config.yaml
dataset: "crops of objects in photos (Visual Genome)"
train_examples: 30875
image_size: 32
crop_scale_min: 0.7
targets: ["object"]
activation: "relu"
kernel_size: 3
residual_init: "none"
steps: 29700
lr_schedule: "wsd"
weight_decay: 0.04
Rows from block 6, named by matrix and row number. Rows with one number belong to one channel. Each number is 500 + 25 x the weight over its row's rms, rounded and kept within 0 to 999. All counts start at 0. Numbers have three digits each. After the name is the row's rms in percent of the matrix's.
# convs0: first 3x3 conv (model.blocks.6.convs.0.weight, 192x192x3x3), inputs 125-129, a 3x3 kernel for each
# convs1: second 3x3 conv (model.blocks.6.convs.1.weight, 192x192x3x3, transposed), outputs 125-129, a 3x3 kernel for each
convs0.4 117:534549562534540545512529531497500534489487491495491487530533541512523502480461450530518510501472477476475484490496479471487480471471446
convs0.5 119:529516515522494508509483512482470500476476500472484513532531543523508521539514523497495488491506519501506534453536530475549540504532530
convs0.6 105:455509471444488465444486487524520504521501505520494505442470484467487516486488525496520530517530507519502491482550504492514495474457462
convs0.7 111:474481504474473501495485504514502503518508500532513498492459487484475499497512525489502515473513517524537533475504485481494468468485442
convs0.8 009:507496487495484485484478470483511488501512496476506501548520550508483519498462470542538507503507508473499499483535526493538516506526495
convs0.9 117:534543550510522538512509553493498499471496524461481511532525540519519529522508502514461445512484465481511475498506472463502476476499488
convs0.10 116:521510535534540546527547568500535533471480479446431444499504512508510505492509497490505504479498494482489479502539517479528521494524516
convs0.11 011:485495489471480481479484474490503488509514493489501498499466485475461481504486479540510497526523509512507506456538533480544537493518508
convs0.12 118:507504500487460452503480482518510493497516510444463485477477472498510517516519507500487505505497513474481495508487496480462482483475504
convs0.13 005:506502498485488503499492496494505490498511495484478481536518510509495483464463448537495484527495481498483460471493473505512483494494462
convs0.14 117:515516489511514489538528512488478463531519505519516476524500521495509518492520508494517547472532583455470517535486459556498466522487485
convs0.15 122:519496506501460487476461483491463476503475483515515528497517528488493524477490520459466448469511457481509501524496459530504465534519484
convs0.16 118:468495515503519515486462474478496501453491498427475496493501486496495476476479495500528518486499524469514535508472496506489492517497507
convs0.17 118:508488491503492469490505485480468452495464470531466492495505504518512505496508494503479482449440491472422508516497460540488458565473462
convs0.18 049:519563521514539532493521524549524492544533496541527495501512523492506525499509510477479494499495484522498492495566544516549509522505482
convs0.19 120:530495501535501497471466485498482476481430467485432459466471487526547549454495514485517511493506495490478461503455430517463409554472415
convs0.20 115:535530523522512539531522533506510519474491485490502479513522520511512527463471490495490484501516520495499516499503522509532547506546545
convs0.21 115:480488475534532532553555558492485466498471452527492478474466464484479496511499499478459482493490522490505524490503511505491497510493491
convs0.22 104:497564490481521474453509490512498506525522516536525516462474474456470482498506491484519487478514492483484506509537506511543506502509507
convs0.23 008:508505484490472465478481473478493462512540503476510494508489512513481504500495485533518497528528497469487475500537497512543506494517471
convs0.24 006:510495487508503507494500501477493470487505502465462485521510516519512486468473457562521511554520510515478474455484484472492495461464465
convs0.26 113:524506508502499499527529524471465466484472494493480500485490495456462480485483495512509501527526520520517538538508487523505486542523519
convs0.27 116:526508472525505488494502499493543564525546554531503507518502505522532533477500512503483520544508530565530533474525551473511510479498487
convs0.28 119:461437444453450458498490489514510526521519523534542520472462465490488489514512509486486473490494479518504505484498485486496490510499486
convs0.29 116:492509523487493514461473513490473560482486548506467458522534512506504491532517509518495518525511525490480495463437423442447479456485514
convs0.30 120:478462467461473485461450478488490472454491500444463480531511501494497492491476463441454475443460485494487484497513512516517506524531539
convs0.31 080:502501476515509500504496476486496456527550493526510487491475467512487500503493497524522516507523516515525490486534516486496489481479465
convs0.32 118:560532520533523519491504512526514537524513499518524495508519512488481488450428472483500474508488450547532500491509531496521536488502523
convs0.33 116:424446469499503490504503485479473467517528510497547489509511482491479475501493491515478484532490509503510526500473452488481474473469467
convs0.34 006:497484490486480483492486476513526483511543506491520513510483486517493472512504481557536539540534547513507515498523516506523528501510502
convs0.35 119:462473481462505536461503518474465469498516519536542535514518501510526520484481493526521525501482492482451484485486504474508494523490445
convs0.37 117:523518490470461502500502525485478486459477503471477504502499505455459508524526536536490505534462520522479535499491492499506479505505473
convs0.38 005:480489489501504512514507501498495467509504481486481480520524504508508496513507488551489489537482466514461457469503487479505485464483476
convs0.39 118:509517500514517513511505508504518534512535543547544537512518531542525524537522509449469470453476488486493513480486522512522544526526509
convs0.40 116:484513520466468486476464460485478475480491515553542555499478507446444478498520507496482484498513496502530507553544500565535490551525503
convs0.42 121:570494522553493504504493522501507481502484483513461524521510500524516515491508531503500460481484453508474460499502483475486452507497464
convs0.43 118:504503499477483514494491512461482504469466493429455496519536555508520563545552559479458525510481508465482507487434430502452456542493511
convs0.44 044:511501504499510474473503501488493502462463506470474544526532534510506519483487500467549563504555558503504551503509478500485476493469479
convs0.45 118:484506509488494494510512507497486487535520506513481482539539552521510513506500508490453462502494490506495505477455479485470481492471498
convs0.46 115:470478476451462481471469491515531499527530500505502495501491503511524503508534513488541501488537504485529527521518483509495457499474447
convs0.48 118:454471479505487493502477489487487466491479469515517534496483496477474495486461481498484490518512503504530513501515553528531538530509504
convs0.49 119:459503549485489511493453469494488514476479518486495540475471485509484486487477493511507487483505498489539531455429438427484485445515523
convs0.50 117:481511514481513512479510524485483456505505487524542519501511497501489473480474484504541529527525506540506511532543496510528534514555561
convs0.51 117:499501503465473486479488505468458486512528541540557548498481473525519521531525535508520520544516501522479475521497490510495503502508500
convs0.52 118:487466484478476484461479487511528527510518503505513518506520512564554552524529528514503467488483469453451502471476490473506484479496473
convs0.53 116:482505524504483516511488508486463510474470493492457472501510507505472509471459489524466458560491449553527468426426544462448546510466531
convs0.54 116:515506496506499494481495480511529509504512498493498488533522512506498491531533547480523502473509500489516505484507519489508518479493501
convs0.55 118:456451459468466478493507526503501511465477490492517521459459480458458480497491511471485496504518528496508522504512506488504512471495507
convs0.56 005:522517499535523519532548522506524470526535494488498485531523515514513496488489473560500478541495477506473455472484489475502503468483481
convs0.57 115:494499509466500523498520514485474475488503510420428451488500489497511499500492479514518510500497491546492487532489500501488527495497528
convs0.58 119:491474456498480471503495499522509507484483458479466437483480483509483475510472474455476495453462497481468519520528532513531534527549515
convs0.59 120:521518486507519481490510505479485491489491492488482487509512499498511491512528496444505523495499520494455484559505448562531525509511533
convs0.60 108:543548519503521502516526490558534499563542495529532498506499513508506492517506481508511530477515532505509521486552485500549477491507455
convs0.61 020:487488492468474482458455450476484472508479463506491461492473496473479500482470499519512500517512492518510489488490513484470477478449445
convs0.62 117:502489486488485503478462454469463480471456466471469475475458492484472521522501522508510528466488507493495503517519491504475485494479504
convs0.63 115:437458475478495510478497497508497461525509495524519496479510518513531529489518496512516514501478504481471514537526455524512432478465421
convs0.64 117:440451452507507522548534527536519515461436436494475479528510492514498502513498501501497496499479486518505498483509473503508481535535513
convs0.65 120:529501479540499498547508515481468496491455495477421496519476481517474487508499513505470488492496492494482481532445475530444492536459470
convs0.66 024:486492484512499476518502490523521480539504514503476511536511493528501477509501511519501474507463492503460491467514445462486443451467458
convs0.67 011:479493535462510540463505530519484484517491500516500537487505492449481490482485483522528523517522509530542500488473514480445518477459533
convs0.68 117:521499486509515522530535564519509536499505536523530545476492485486511512527522529489470533488447500516466506505499515504497523477502536
convs0.69 117:509504481485477439490497480481474438509507460514492482495474432492488445484484458487509494505511504541527496532520584500483572482470562
convs0.70 115:567557535549531532513491497520532518528548539535539518547531510536497481500471483502528513523523505516499490504508549509551563529569549
convs0.71 116:509503479517519491525529497511510479517489460523501445472502514473473473508536526467459431467470447484513488487474460526479493511481491
convs0.72 118:499519505469468463450453453476489501468476468466468465497503517488490489507500501479490492488505509484469482496498483479490487470474477
convs0.73 119:511516520499498509513516516488496495481503501483477471491511509488506487468511518555496471535481479532493490443478553475485557487500553
convs0.74 009:500495494491483496513498499485489474509529506492505502525504506497508510528510481565524495540520495521490470476493469491511474491493462
convs0.75 008:516522514530537536514512514488517507509531495483512479547521557525494519514479481547525499511501481485480476475511507485511490473485471
convs0.76 119:500491485530524526547545528496508524505486481483500511467467473514514514531521520540536520526514499485463486498504529492495498499503507
convs0.77 007:514508496521514500509517515515525506541529513498503508519498480497478450512489483532536536511508520478472488533526506528540512511522490
convs0.78 119:502496522461488489456451471490526545510515555512479519488501492447480480463470446497507508470496490492487499472492487482495472502491476
convs0.79 006:499489468500499469497510482484505472494510501476476488542523502532529501515503474564510471548496463529471453469478492462478494461472465
convs0.80 119:488494511513513517515521519519523539485475502463458469485473500451456463434455467555508512514475478527481477480456463490464488535487520
convs0.81 119:458474480458475497480482497472486502481474477500476478476468478504511515549549548531496468529495491501485460520477460510485467498489478
convs0.82 114:490518519474494508503506529491502513460492522459479521495478527493465515491455485504511555506500556538522554502530517508524497507517490
convs0.83 117:516513492536520505482488498498543540473488468497491471451475455456454467460462482502517534488512523522512528477516530485499503510509490
convs0.84 115:468460465446431441461456471495474467499503486468471466519513534477469466464466443506478461471481498466480505470480480498512499500518512
convs0.85 005:542532494529524497506500481493489470513515486482509503534503512493483470463462479535499452501501451500489451483498509475497531465497513
convs0.86 033:530571526524535520493501504527541499543535472508497446487482482513499481535524506528540517532554525531520499522526510522509486514486456
convs0.87 117:499505520518523530507503540522506506479463469463474472515515516523514517501517528484506521486502523503515512533524511521518524482492519
convs0.88 009:516512499513518496491491467484510495512517505490486483535487501497483475501475461558523510534505503483474470460491483479496476477481449
convs0.89 006:533537520533524520517513496494476454490498468478498491533514526505501500488480465538521521519499513495481488483488488490486490483483476
convs0.90 117:517480513496484531489466514504482493508479487513505516528521519529510515524462456482510542483499518460483486477503482477504473517534457
convs0.91 043:520539510491528508489517481525526460524512467525509476513518491492501491533534499479485492485501479494487470494531495518511480492473459
convs0.92 119:494488475482507504520524501497497535514489511471441454471495485518529539492503507512518510468491497469482506515501537491478498486472476
convs0.93 120:446452440482496475497512494496500500480487479477480508546548539514508508467451466522474457505479438517533536482486496477468446484473482
convs0.94 118:482502490478503490509514512487501543497464500469484485517515505504511540512508520493512472522488432527475453487481470500477467484460499
convs0.95 117:530503515511485511498490515479440500481432527485511569525534557499522526451469443496498490529480447524466447466486456447481470463478524
convs0.96 009:509493497493491492500503486469505492486510494480509504506478488495472471497472460545525507536521496508500482477519501501528494513510485
convs0.97 115:500514537474491514466479499557545512539518478530510496481490490438460486499505502492503482508521495491512517482517509488514484487505491
convs0.98 118:505483474480470471496492503491516498473488476474481466528527495508502495480502497472465476458453442467480476505506505508473487493463453
convs0.99 115:491437473438443472458480493487481424496503485536538515490497490483523486467490451448537526478552547488494505539507425531510454542531494
convs0.100 117:502520508490501496480465455498502527492501525484492482511516503481478489517523529502541493503507466513501483467465507484472479478499478
convs0.101 117:485519506498533506498516496448473473455473480474496505470463478481476493456468481440499520432494551459519564528495482525462470513462482
convs0.102 119:484498488524517458499499437509515514479478512473498524496490509531499483536487467455496484442519503442525514509522528493482525482493529
convs0.103 118:539547549534536545492485471537539548527525543498501509476502499460480491440439461507511497457505505479518511517530524496497496491483480
convs0.104 115:497493488509511532488491509494517507509514509506516510512508485541538534551562533532513476533518498507501477474514525477507520415470495
convs0.105 120:509505497489490506486494527479496514449483483478513510572571578519520544526535561543507510538490492511474503510478501475463488475466470
convs0.106 006:501500499507505511489506495472504501482503491497501503542498519530487501501471484525510508484489501456467491502509500511518497527522499
convs0.107 013:507501474525498476515510506495485512536538535495481513511440444493462445511522487497526518499520522503516521502474475508507524513513521
convs0.108 120:513488501507473490513480506457435439502496472542535494497490486543517482526493484492508507520510506504527498445469484506528531535549532
convs0.109 115:509472489504478506496480515517477513539521552509502517512498515499469494477477481497535482498542502491540479497524495539517471540487453
convs0.110 008:512491511519488499513491493460500517483511527468492524516504477494490459484487439525506529502508525457474516516516493520517502513493493
convs0.111 007:508515491482508460476467455501515498496500477491508496512525502471465457518515513473494486501469475524463478452489498467512510487524514
convs0.112 119:521522510506526520492510498496487508474447507481501541470483489460478497492479480514484479521512493520531541516475480510480476525513523
convs0.113 008:485495512500503511552519506455538517492546531506531518548509516520487499516485479526498502473476500446464473473504500475508502498516500
convs0.114 116:542538539538526551547525542494474470485491483485502487471477488507498490529516511459495524480510509487477463537568533508531516485511520
convs0.115 119:491498482497510502493506506529530529469418396489469443451469503466480489500500504489511533515531520542521476503533517494516487505500497
convs0.116 117:477488487474489496503508508493482473465471464479485468480484500487473477503508497463459471464477486489471503504500507510513520502498498
convs0.117 119:466455471498493525522522540477500510440483478449478487515506497502485488537532498479514485440483467472465453455473501483496506508519534
convs0.119 117:495484492502512495535530515505494500505493511526515486512500506502507513481486494492466521487444508521464487460521485500533480515540452
convs0.120 118:515496503502480459506487479489464426497474470537525510503492497493463464496482489478447493456439501478467514499503455531502470533518478
convs0.121 115:500472481521502521558542578495499498484502493482508505550548553512520546532529556451469505477474507515508493476476499487482474475493492
convs0.122 112:464461458452439448476478469480491515493509527519531537514511496525527514517541532496496470488487475511487488484497519489495505482472471
convs0.123 114:505508501477464451484490509501506488520523505490501482506503467504484501520540557503509529491499543476502517515457472521487491543533499
convs0.124 115:509549532518547534541558549492488481507480470506495484454457497469445484488473478540509497537519513550528502539565560541571562551581563
convs0.125 107:455496497470500494461497483513508464534526484505501493477458481463459476489500494484494492467512487486499482483549537489518502479469462
convs0.126 114:529538546543536523525538538515505470489493494515526541525529531527514504492509514495529502508539489520545488574563552551540540550519519
convs0.127 117:477483509462467449450423421471472454487495492507543527497490510492537542479506521489505474516514522510521549531541522526547527541538508
convs0.128 117:494495507496522543472491499482497509454453473488487502505498492515527503533540515477496483482517499497538521491494534463473495469485479
convs0.129 117:487489479524521498514511511528518474489501487467484503483500486508516509507544559507537541488539537498501476484485478484494485457502491
convs0.130 006:516503500509510508487491508491493467506501491503484473544522495508486476477474466536504470519493482508479467460469452466472457456464455
convs0.131 114:485503512490497490495501504487500501529536550513538556512520525515526526534535508459450416477467440492469449504511505507510512505531532
convs0.132 007:467473467500481472468468458459476451460494458474480474507496522515492496451445467540520500514525490518516477475495502474492516461469490
convs0.133 115:464470464467495499462503521469521493477518482480504467453468442484505509487501520486474449491512493474506493448471442486505449484490419
convs0.134 118:520504507513506520525533535511504516512540543473500534480495491495517515551549549485510552525523546486515519507503463484495502490485518
convs0.135 034:503550509461510487441483476531557505516553506494531502502472509484439456516468468540567536522542519491507487481532515495490480481455460
convs0.136 014:511530502503515492478487460504516466509491472495473456495481498485482497479475472548540505547531501518502471509544522498510506467455469
convs0.137 117:518526511521529497475506485497514551464482504456463471521516496521504490504486469507518540532517537528493506482455504457453510477456461
convs0.138 117:432462475454496510473485493493470490516498498503492498507481462505512517504534541458476494491476472531520489512489491516475482503460522
convs1.4 114:538535525502503495506499502501482474515510498485466499522513506546528512508500489477471515496462470466468499476468491483498505460439483
convs1.5 116:469517552490536545451481505487517537510510492491473482486485461465500496480518511485491500500492513499512516491492479469495476496509515
convs1.6 136:509543533503560517525570500466498528483490534493487496488515544505522533471499496490501531512520510528516511453508503492527513513539506
convs1.7 135:533539545548544538567533505544533522538543524518515495519524504541506508505490507530543519514523499510499485486493496510512500529529503
convs1.8 010:550535515528514511537519517587553520554516497513492480506500517501501508506503504490483504502495502524500499509514522506496503525524511
convs1.9 116:517514517515508501542515497496480498489481500495488493487464484494484483496493488461491484445486486504529504457457469439440467452452482
convs1.10 116:501501523509520549482482514484460450512467430516476472465445440463428452446429440540517467526512471500485451473485512483498514489491514
convs1.11 011:540522513525514499523531511588537514538502485504485487505507522508516517515502507499500512497492512492488512536503506485489493506503505
convs1.12 120:497499520496495500501494502513516532494497526519529526512487473480477468491497501517512494464486477473475501506516525501509518485520542
convs1.13 005:565543532535504520518506504582541532514499507509496482531503488503479480512485490527502510510492500518494518533506486524485486510498505
convs1.14 118:480484484496522518517540523484484484487503532524540527459466443481485465486482511500507457513527492538530477464481490467546542458558535
convs1.15 112:502498487529510513498498501512500519529524529480486528540505525495486475497511492519470480508468483469472490465522486470516457486506448
convs1.16 113:504516529540515518524523506471467510480498529526520531488513515470461484475472485432464482446450496470476481509527520517533508512538485
convs1.17 113:500488539522493527531505512525540519473510520484489511493522498498525495519543475504467476522482489461454476507528481544560515512572531
convs1.18 066:538540530562554529550551518528553541538551525525540526498485469507490478504501508524521489503515504507509501486501490520518508519523494
convs1.19 112:516509522556538534538529528494446552508485561471437523521510486525509487524534497471466489493471478496468469476474493476513496455501476
convs1.20 109:492501499513515507531533529439459478486475447485480454543516512542504514527519525515511506512518513493481487502506515500514512470459489
convs1.21 121:522526506526520505480490480486479471497497475530500495505499506487486488494488472533518545541518531530517536483475506500505518506498508
convs1.22 134:502546525512571503534586500507510525487512531493516511489505519501507522503517502486498550487512524486497485499505516507521512496529499
convs1.23 009:543525513518511500523511521592537511526494497506491495510488510498497499503506508495484489486480492514485500512507505504485494522504514
convs1.24 006:558538515520494486504504500575534538514500494513490494510492476503470469509489483519518523505485511522491496526507497503484485497496518
convs1.26 121:500473477490504501522521526537519509542521514564540532497498516496506526505536553502500495508517507516503498499497517490482528503488533
convs1.27 114:489515506499508502506537526496480476511499491505476505466484464493471470509512518523511489494510498470495497476507523503498478506454463
convs1.28 122:521515535477476486501512502508523536533539544529515524472485469492485485495512510511514495503454463497491498494457465505466472517499504
convs1.29 112:496498517480487509473471464508548510504526502535535499494503481463495523502513544476504525462487503486503522533510442532483460519477506
convs1.30 110:501495503489456484469477485486515507509517501502509492519497485539525516521507507466451489462462502482495497495486467468467471496484484
convs1.31 088:548548561539564545553555515545522535535536534512521507508510495496499493497509507535535528525527517514510498494481514516513509512526490
convs1.32 113:498527518471490494499521515511512500512501506509518503450467484477473442512505513499478469501492471513524489501482507492455500496473523
convs1.33 117:527525510533526523531527490434461487477509525478517507495531543490499516526503506543513514500472494533471478521480476547497505491497484
convs1.34 007:558539512528514522509507508598563541540517519521501506508498500500489493503503502514507513507495501515492498525514503503503502503501510
convs1.35 112:448489514503501492485477465478466463522511506509491508451474464492536551507522538509510514506482472477461478503507501500508484486492513
convs1.37 121:496472503480480536530517544495498518502515533506518520527530532520510498559526524521524498541522521522488531491488509507502519496504509
convs1.38 005:544536520530517507522514510568529533533509512504489487521478481498463475490471466478489509493458487508471487496496484494497493523512514
convs1.39 116:538537526507507501491479452505490478506509501484465461496494488519481471515498498510497507514514528508464487530519508498504503484514537
convs1.40 115:469489484512496480495496485552554536520537520528515521502522514470515469491500498512509494512490477516508478496503503512507500498509525
convs1.42 116:458472475471482489498504510520472530521467546492462533494485504510514495522537483509488508490486513480477502471518472435506472448532501
convs1.43 118:516522535493522520483502481487532508486454483477460439506509524474495513468484507494449458503436485512453491516485439506489503485492502
convs1.44 046:520530532498547522539574516539552552536529558522493520487507504478488481487510486494506477508522507506509510503497490522522496511504518
convs1.45 112:474471478472467482442454476492494487535522527576560543463468454541542538534546546490501514478505520457479507485477469496500478495487504
convs1.46 114:503491487503497492511519507498482483508485498491502523483529545502508510503489463507497482492481468481494501510512501484518508462496487
convs1.48 114:478512508474466472502495487472459474455437472499502489439464502503494500459464472514493475510483466536544510454473460459493526451510542
convs1.49 112:526535510502543522483530537486517531513517497511505468504509550523524546515518533505500528451475525441466505499515493483508525524552514
convs1.50 112:511521495485480507458476494490521518526550526496518507498519498506483487500461492557507489561501488523494477469477463500517489479495488
convs1.51 118:477478478510495479515515505474509530494511526478478499486483483498504495513530514520504492516491474464469485490510507490508513483512483
convs1.52 122:534528509497513488504507491537506524498487468478467465533563547533514529497501491540518506497513511484513531532533560515538562523520532
convs1.53 117:487453458496456436458457433467490483484498494517543475503511529490509516457477494497520518487540507455512503495452489473446492484467470
convs1.54 112:502533523495517509504497471498509522491483490484492492510511526490465475467457466505526497497521503516532519489516497505533502507510494
convs1.55 118:457464468475473469488500488539522522524540532507507498493501509497506518473496506465481518490500502514512489507494497498485485519487498
convs1.56 006:557530520516495496510494506591535538525500508517509511516491490494476475509490487505509518498484487512473491516512501492497489520504508
convs1.57 122:506537530517545522506509483502528554500504506490503503489491500489488515489491489518546508495510515473485492550547535508510483553507476
convs1.58 113:500507520502507502492509505512515536487513528497523512490458483493482485475483499469473501440436469477481496507498488490490484482491471
convs1.59 115:514516528472476529460481500450474490475504494510522515518533539517518539548528520485530522525528501527520499517508513518522532472484485
convs1.60 136:551560522539554515541551502509513519505522524503507493512511532500497512482502515537540538514514501515513489497495512496507507493491469
convs1.61 023:542539515545540538555541508595531474576519484531515482514500489506490488494482484509487498489495507518491513499514501507502506515500499
convs1.62 110:503472497459467512507487529515514483478502503470487476486484454505501486514464468491471447448459469470482501497485508471473497474473467
convs1.63 118:528528534524527524513479483493507502511522518481511477514517509488504496518516497478478497524521505518479484515502506509492492506492520
convs1.64 120:505509512499476485524518503519517490550510490552500486548544531540526522533530521518474478521488494522484480516504516522497505524500510
convs1.65 114:484473481477473495495487514501513504486497508496520488532537506532514486500506470488424466519436483528464455476541458455554484461562504
convs1.66 027:519519517521536517520555502538552569492526560494530538497527480503521506510538528510487492490502500509515496524495511489479499512488490
convs1.67 009:542487520521490518514491520524452475510435516530497541542539568495490506492460473539506514523497520509461511527461477493476462456465469
convs1.68 112:531516504513514514515514517497502467519508471494462493480492479487488478529506509489479472501501496521509508523521521517515519529540523
convs1.69 119:509508500508505489506489474445475491468500517460482495482490512474477505490507499471461480455463500444480467507519454528511468534515480
convs1.70 118:507526529487497519506520528498525523506509524458462481512480486487479494468506505480460468438455470467456447510474450496492463516508505
convs1.71 119:519534515495501520487524527511489486504458497464452502511505527509509542493518528493482462501492485517495511504494503530495510485477526
convs1.72 121:491481484490493510523500515508507502534524515551538526498501495461465471437437431472453457483472484483478501515481449506484474497504506
convs1.73 115:507486472535512532499503523475493487470492483478502483492471466480485494505483497489534507487545481487496475514511483507508472481493477
convs1.74 011:551529513525502512534517516592544524542510504529511503503488509499495504499500507488501499504494504521502493520511508497488500514494480
convs1.75 010:537524513529517538530528515585540523554518512523502498493486502502495504498500493500497503507496501514493495510506508508489499519503498
convs1.76 117:528519513476467488496493498547543521494512494501507506480491502489504513495497527432431449455462456484484492488489489471462481480476519
convs1.77 008:539540511509508511514495511590531536543500501527506503522500505502497494515503496493497507495487515520500505496497514492489493514513503
convs1.78 122:473492486477483456511502482517476466529505481531510475495525505459483461466493491526494524519476504509453465497487521510475540522467504
convs1.79 006:542517512491489496490504500572529529507489522524502502513509488510485471508506499529519528513488500512499488521504494493498488495490504
convs1.80 113:519497484525527521507521531529548543482481517445455459446438474479479472476509499459467468473472428522501453523500511489474485485476516
convs1.81 110:545562541525525475496510497519482455464467468498535556492501504499525513487492481468459485463490479497499473542506468491480448460489494
convs1.82 116:503530476509531493500529499550510482538501488504452459509499501509464515500439496499502468532518453519492483478475507490489537484514552
convs1.83 115:513511525506513522524521531488499488476482504489510494485478473488484479486473502460502522493522504494506485489482461445473462453496507
convs1.84 122:554553543534539535530527521498475497498476491472453475488494473484478468481480491523507534525522521521508517494464490493449483502484487
convs1.85 005:572574522516536511500511501590550520516487512509484498532468480514478481510486476506498539495500517522499504541509496518489489537507518
convs1.86 046:538543539540539525537539510550547521545541526530527519509513487512520490513512491504500509510514511515512502500500488515511494519516495
convs1.87 117:487497500529504509564550528450424452485461478528537542491492492425416452441422426483509518489505509521512481481517511490477462496479460
convs1.88 012:552527529542527525523520521611550530564524510523504494512491508503493506506496500506507511517506500512509509507508502500489493501489496
convs1.89 006:561533532535509531514490512595543530546518519514499497497476495495476480487475473478483494498488490529506503504507512519513502514519519
convs1.90 113:534527505539511507551525508480489467481515486491506485502453443500495430497461425522555497542545484527510474499513507511484511535513523
convs1.91 059:542555547538549532526530508541560555516545525517542518516487482511491483516499484518498489511517505507495499509506499519531505518524491
convs1.92 112:513501465510507490504487527495482472493508533508504542529530499482502490470491505480466495502492513477482495435462511498516527514526538
convs1.93 116:514511523480476480498507488514534520550530528517508523518491498500464459496514515552557544499523547484504539509521510474488501461463492
convs1.94 112:547527508542527513506489514488527536541509524553538529502481476488511499471500475468484519430528558469515528458465472478478497481472481
convs1.95 107:526489485536529498522521506519542510519495530479508507479439460555524514551540494472497537456473536475491544528472503519456482479447475
convs1.96 010:560535513533512509516514508604547521550510500516503493495501511497500506502508508496498500501487485504480487527508507508494487515507489
convs1.97 114:512507511499518512492505518493455444505493494501521513494504519514505509498514502510485509514474462531525513514498513485481495467499509
convs1.98 115:523507522506507531511508524483470451476476471515506546525495494513499487507497492501492459464465434498501473466493529477499523443479488
convs1.99 120:464488477463511487483484491532492510522506495521498490501531490496504492457480470518537539518525505524501508523544540496533515484495508
convs1.100 118:518512518497486506500498505500495505494472476531506499489499497497520486487495477459495532468499539508484498496478471477460478470490520
convs1.101 113:501500525528534536540519510472501473484491476528536515488514493501520477495519466502485441499499458500498487458506482459538509440537519
convs1.102 115:522516529510524515530532501512523507515503487512493494507490512505465485482456447496536514496492491479501505504553498519542475540548451
convs1.103 117:508532529540538525530541542497479470513488493536517505506482497526512505429441462495501516466488481484490501447454466471461459476489476
convs1.104 115:498493469445460456478477465538522502521509503533498499465450444510504492490487486538520536511504501533517539517509525519507510506489488
convs1.105 114:493500503481494506456448459522493466531469443495460459467468462462458450461462468492468492495456499482485514474504510477498512488518509
convs1.106 007:541535525529513512513505513618562539555519510518491489519488501501492502503499483511491518506493519524513518495499515502490494506492504
convs1.107 009:531497496509521510455511499503476500478509494488500504488496471493518491475479466565527497571531507544519475544541557512498520494502509
convs1.108 114:506530501511535516485491491453480522522520538521519534512511501509520516477511529489499499514506493478511500504531491486503499447465511
convs1.109 116:516534503500529524529537516488470468515512493540524528476488547492484489486492484548512516521507488503503497465535511505506526486496521
convs1.110 009:569539508522511504512513491601553514547500495534483480518483502504500503507500488494485481500499503500484498524511502506490491496492501
convs1.111 006:462509526464519491500507507540505547506481516486467506522528527456502474532491491504513513508529495482478504482509499454503502472478510
convs1.112 107:522521507519517507531522534505506500536493504536497502448459494454464473494518486486536516489493517463471507542493492504489517465482519
convs1.113 008:551502538517514521517512522605560545574525506528492469547514527531503519515512519520534525520516526520470508514508517513506496520508516
convs1.114 113:513514527494486496455463483492493483499474450530534512437478495460489506510485498484464451495469471538515467512478478515491505501492506
convs1.115 116:529495520534498507519465484490469474510519497522524495506491452475491461431433445504502489501503504493497482488468466509488521532510502
convs1.116 111:445451451469490483482506509522523524526525542510503520506497477501477455511494490547543515551528492550524524533533542520504519519510496
convs1.117 112:529514502524506482528518521483475486490462486503473490474479470492486486477491506530526514481473514447449517527518472487509492467472476
convs1.119 122:482504485511528515505541482505485492551538513500478473465480512525512523482496459526503486530520505500511478491496511486500520483487484
convs1.120 111:493488510509505506501475468542529521516501490481500481515519483485501453488492474532490501534526505511510495480504509537525515483493483
convs1.121 111:491498493481481475476474444521495489542487484500461498479478497478481493496501489475471522476447490497487497476458478497443468465425446
convs1.122 128:501493475476485471485486493516529522525527533542525534463438446454452447486478493496494480485465467470471470516510514505510508495516494
convs1.123 120:555524498509527527487499503526543549505507507498495508494514532537540536529528521515511472508502476536510489517541536485502512480484504
convs1.124 109:467540547463526562487527574471538523505533512497538515503510482497529505497510503486452428489468430499501459465456476466449489490496515
convs1.125 135:515517531530538542541535512528516513499514511528530499501509523514515509523516510511560559497520503536494474492514470492498461499502474
convs1.126 110:456473489460469492487478500499518486518511486521509503469483513477509544500516549515489509490456496502495483467447463482442457509433449
convs1.127 116:526524526552519522533510513500461455541496489548534511478521529484515536459516513512508508493506507476472491517532495524542515497531531
convs1.128 121:491487485470452455460451447534536537546496512540489504494493506503484479498492488481480456505498468504495502468478523493482494516491478
convs1.129 123:491505520494487496503502526474501491479509481479501486514528550490476511476468489476520529444476504482495491479449470487456437480448454
convs1.130 005:558544517531505501523522495578518510532499507502494489501503483496490485501496485495493517486499532501494511518511491531499506517496515
convs1.131 119:482488489513518510518519512518508467516506474506482449481480483475466473491493489491484513505467483522489463499526527478488509459469507
convs1.132 006:545516511504492508483497514582544528509486517537538518491495490512471475499473478512488498490490511485472502506512513515501524522514526
convs1.133 117:506497473525462454485487463443490480512475480487486463518534466509495447490472434475524508506479490513502524504523502511508518537528538
convs1.134 115:497498493460487487475477501529517500506507510523537538429423433496524525492514535509503531501493495517517530508506482460444471455471511
convs1.135 048:553545545547548545543549512552542533556554539525527511521505494513500495513495498500512495507513505505507504505514495517526500524531506
convs1.136 019:541541538538536544533528524578556533543532519531527501500514512492495507492500507486495489491486493508500501505510513505511511523531518
convs1.137 113:508513536505519545505502498494505524499525523468501504509511487527520513480484496458490513468480503482482480530514503505526530487516515
convs1.138 115:436486486432467485449454459529491528544534527565515498502493532513491540496472468517525503475488460457445466510448511517495527506497518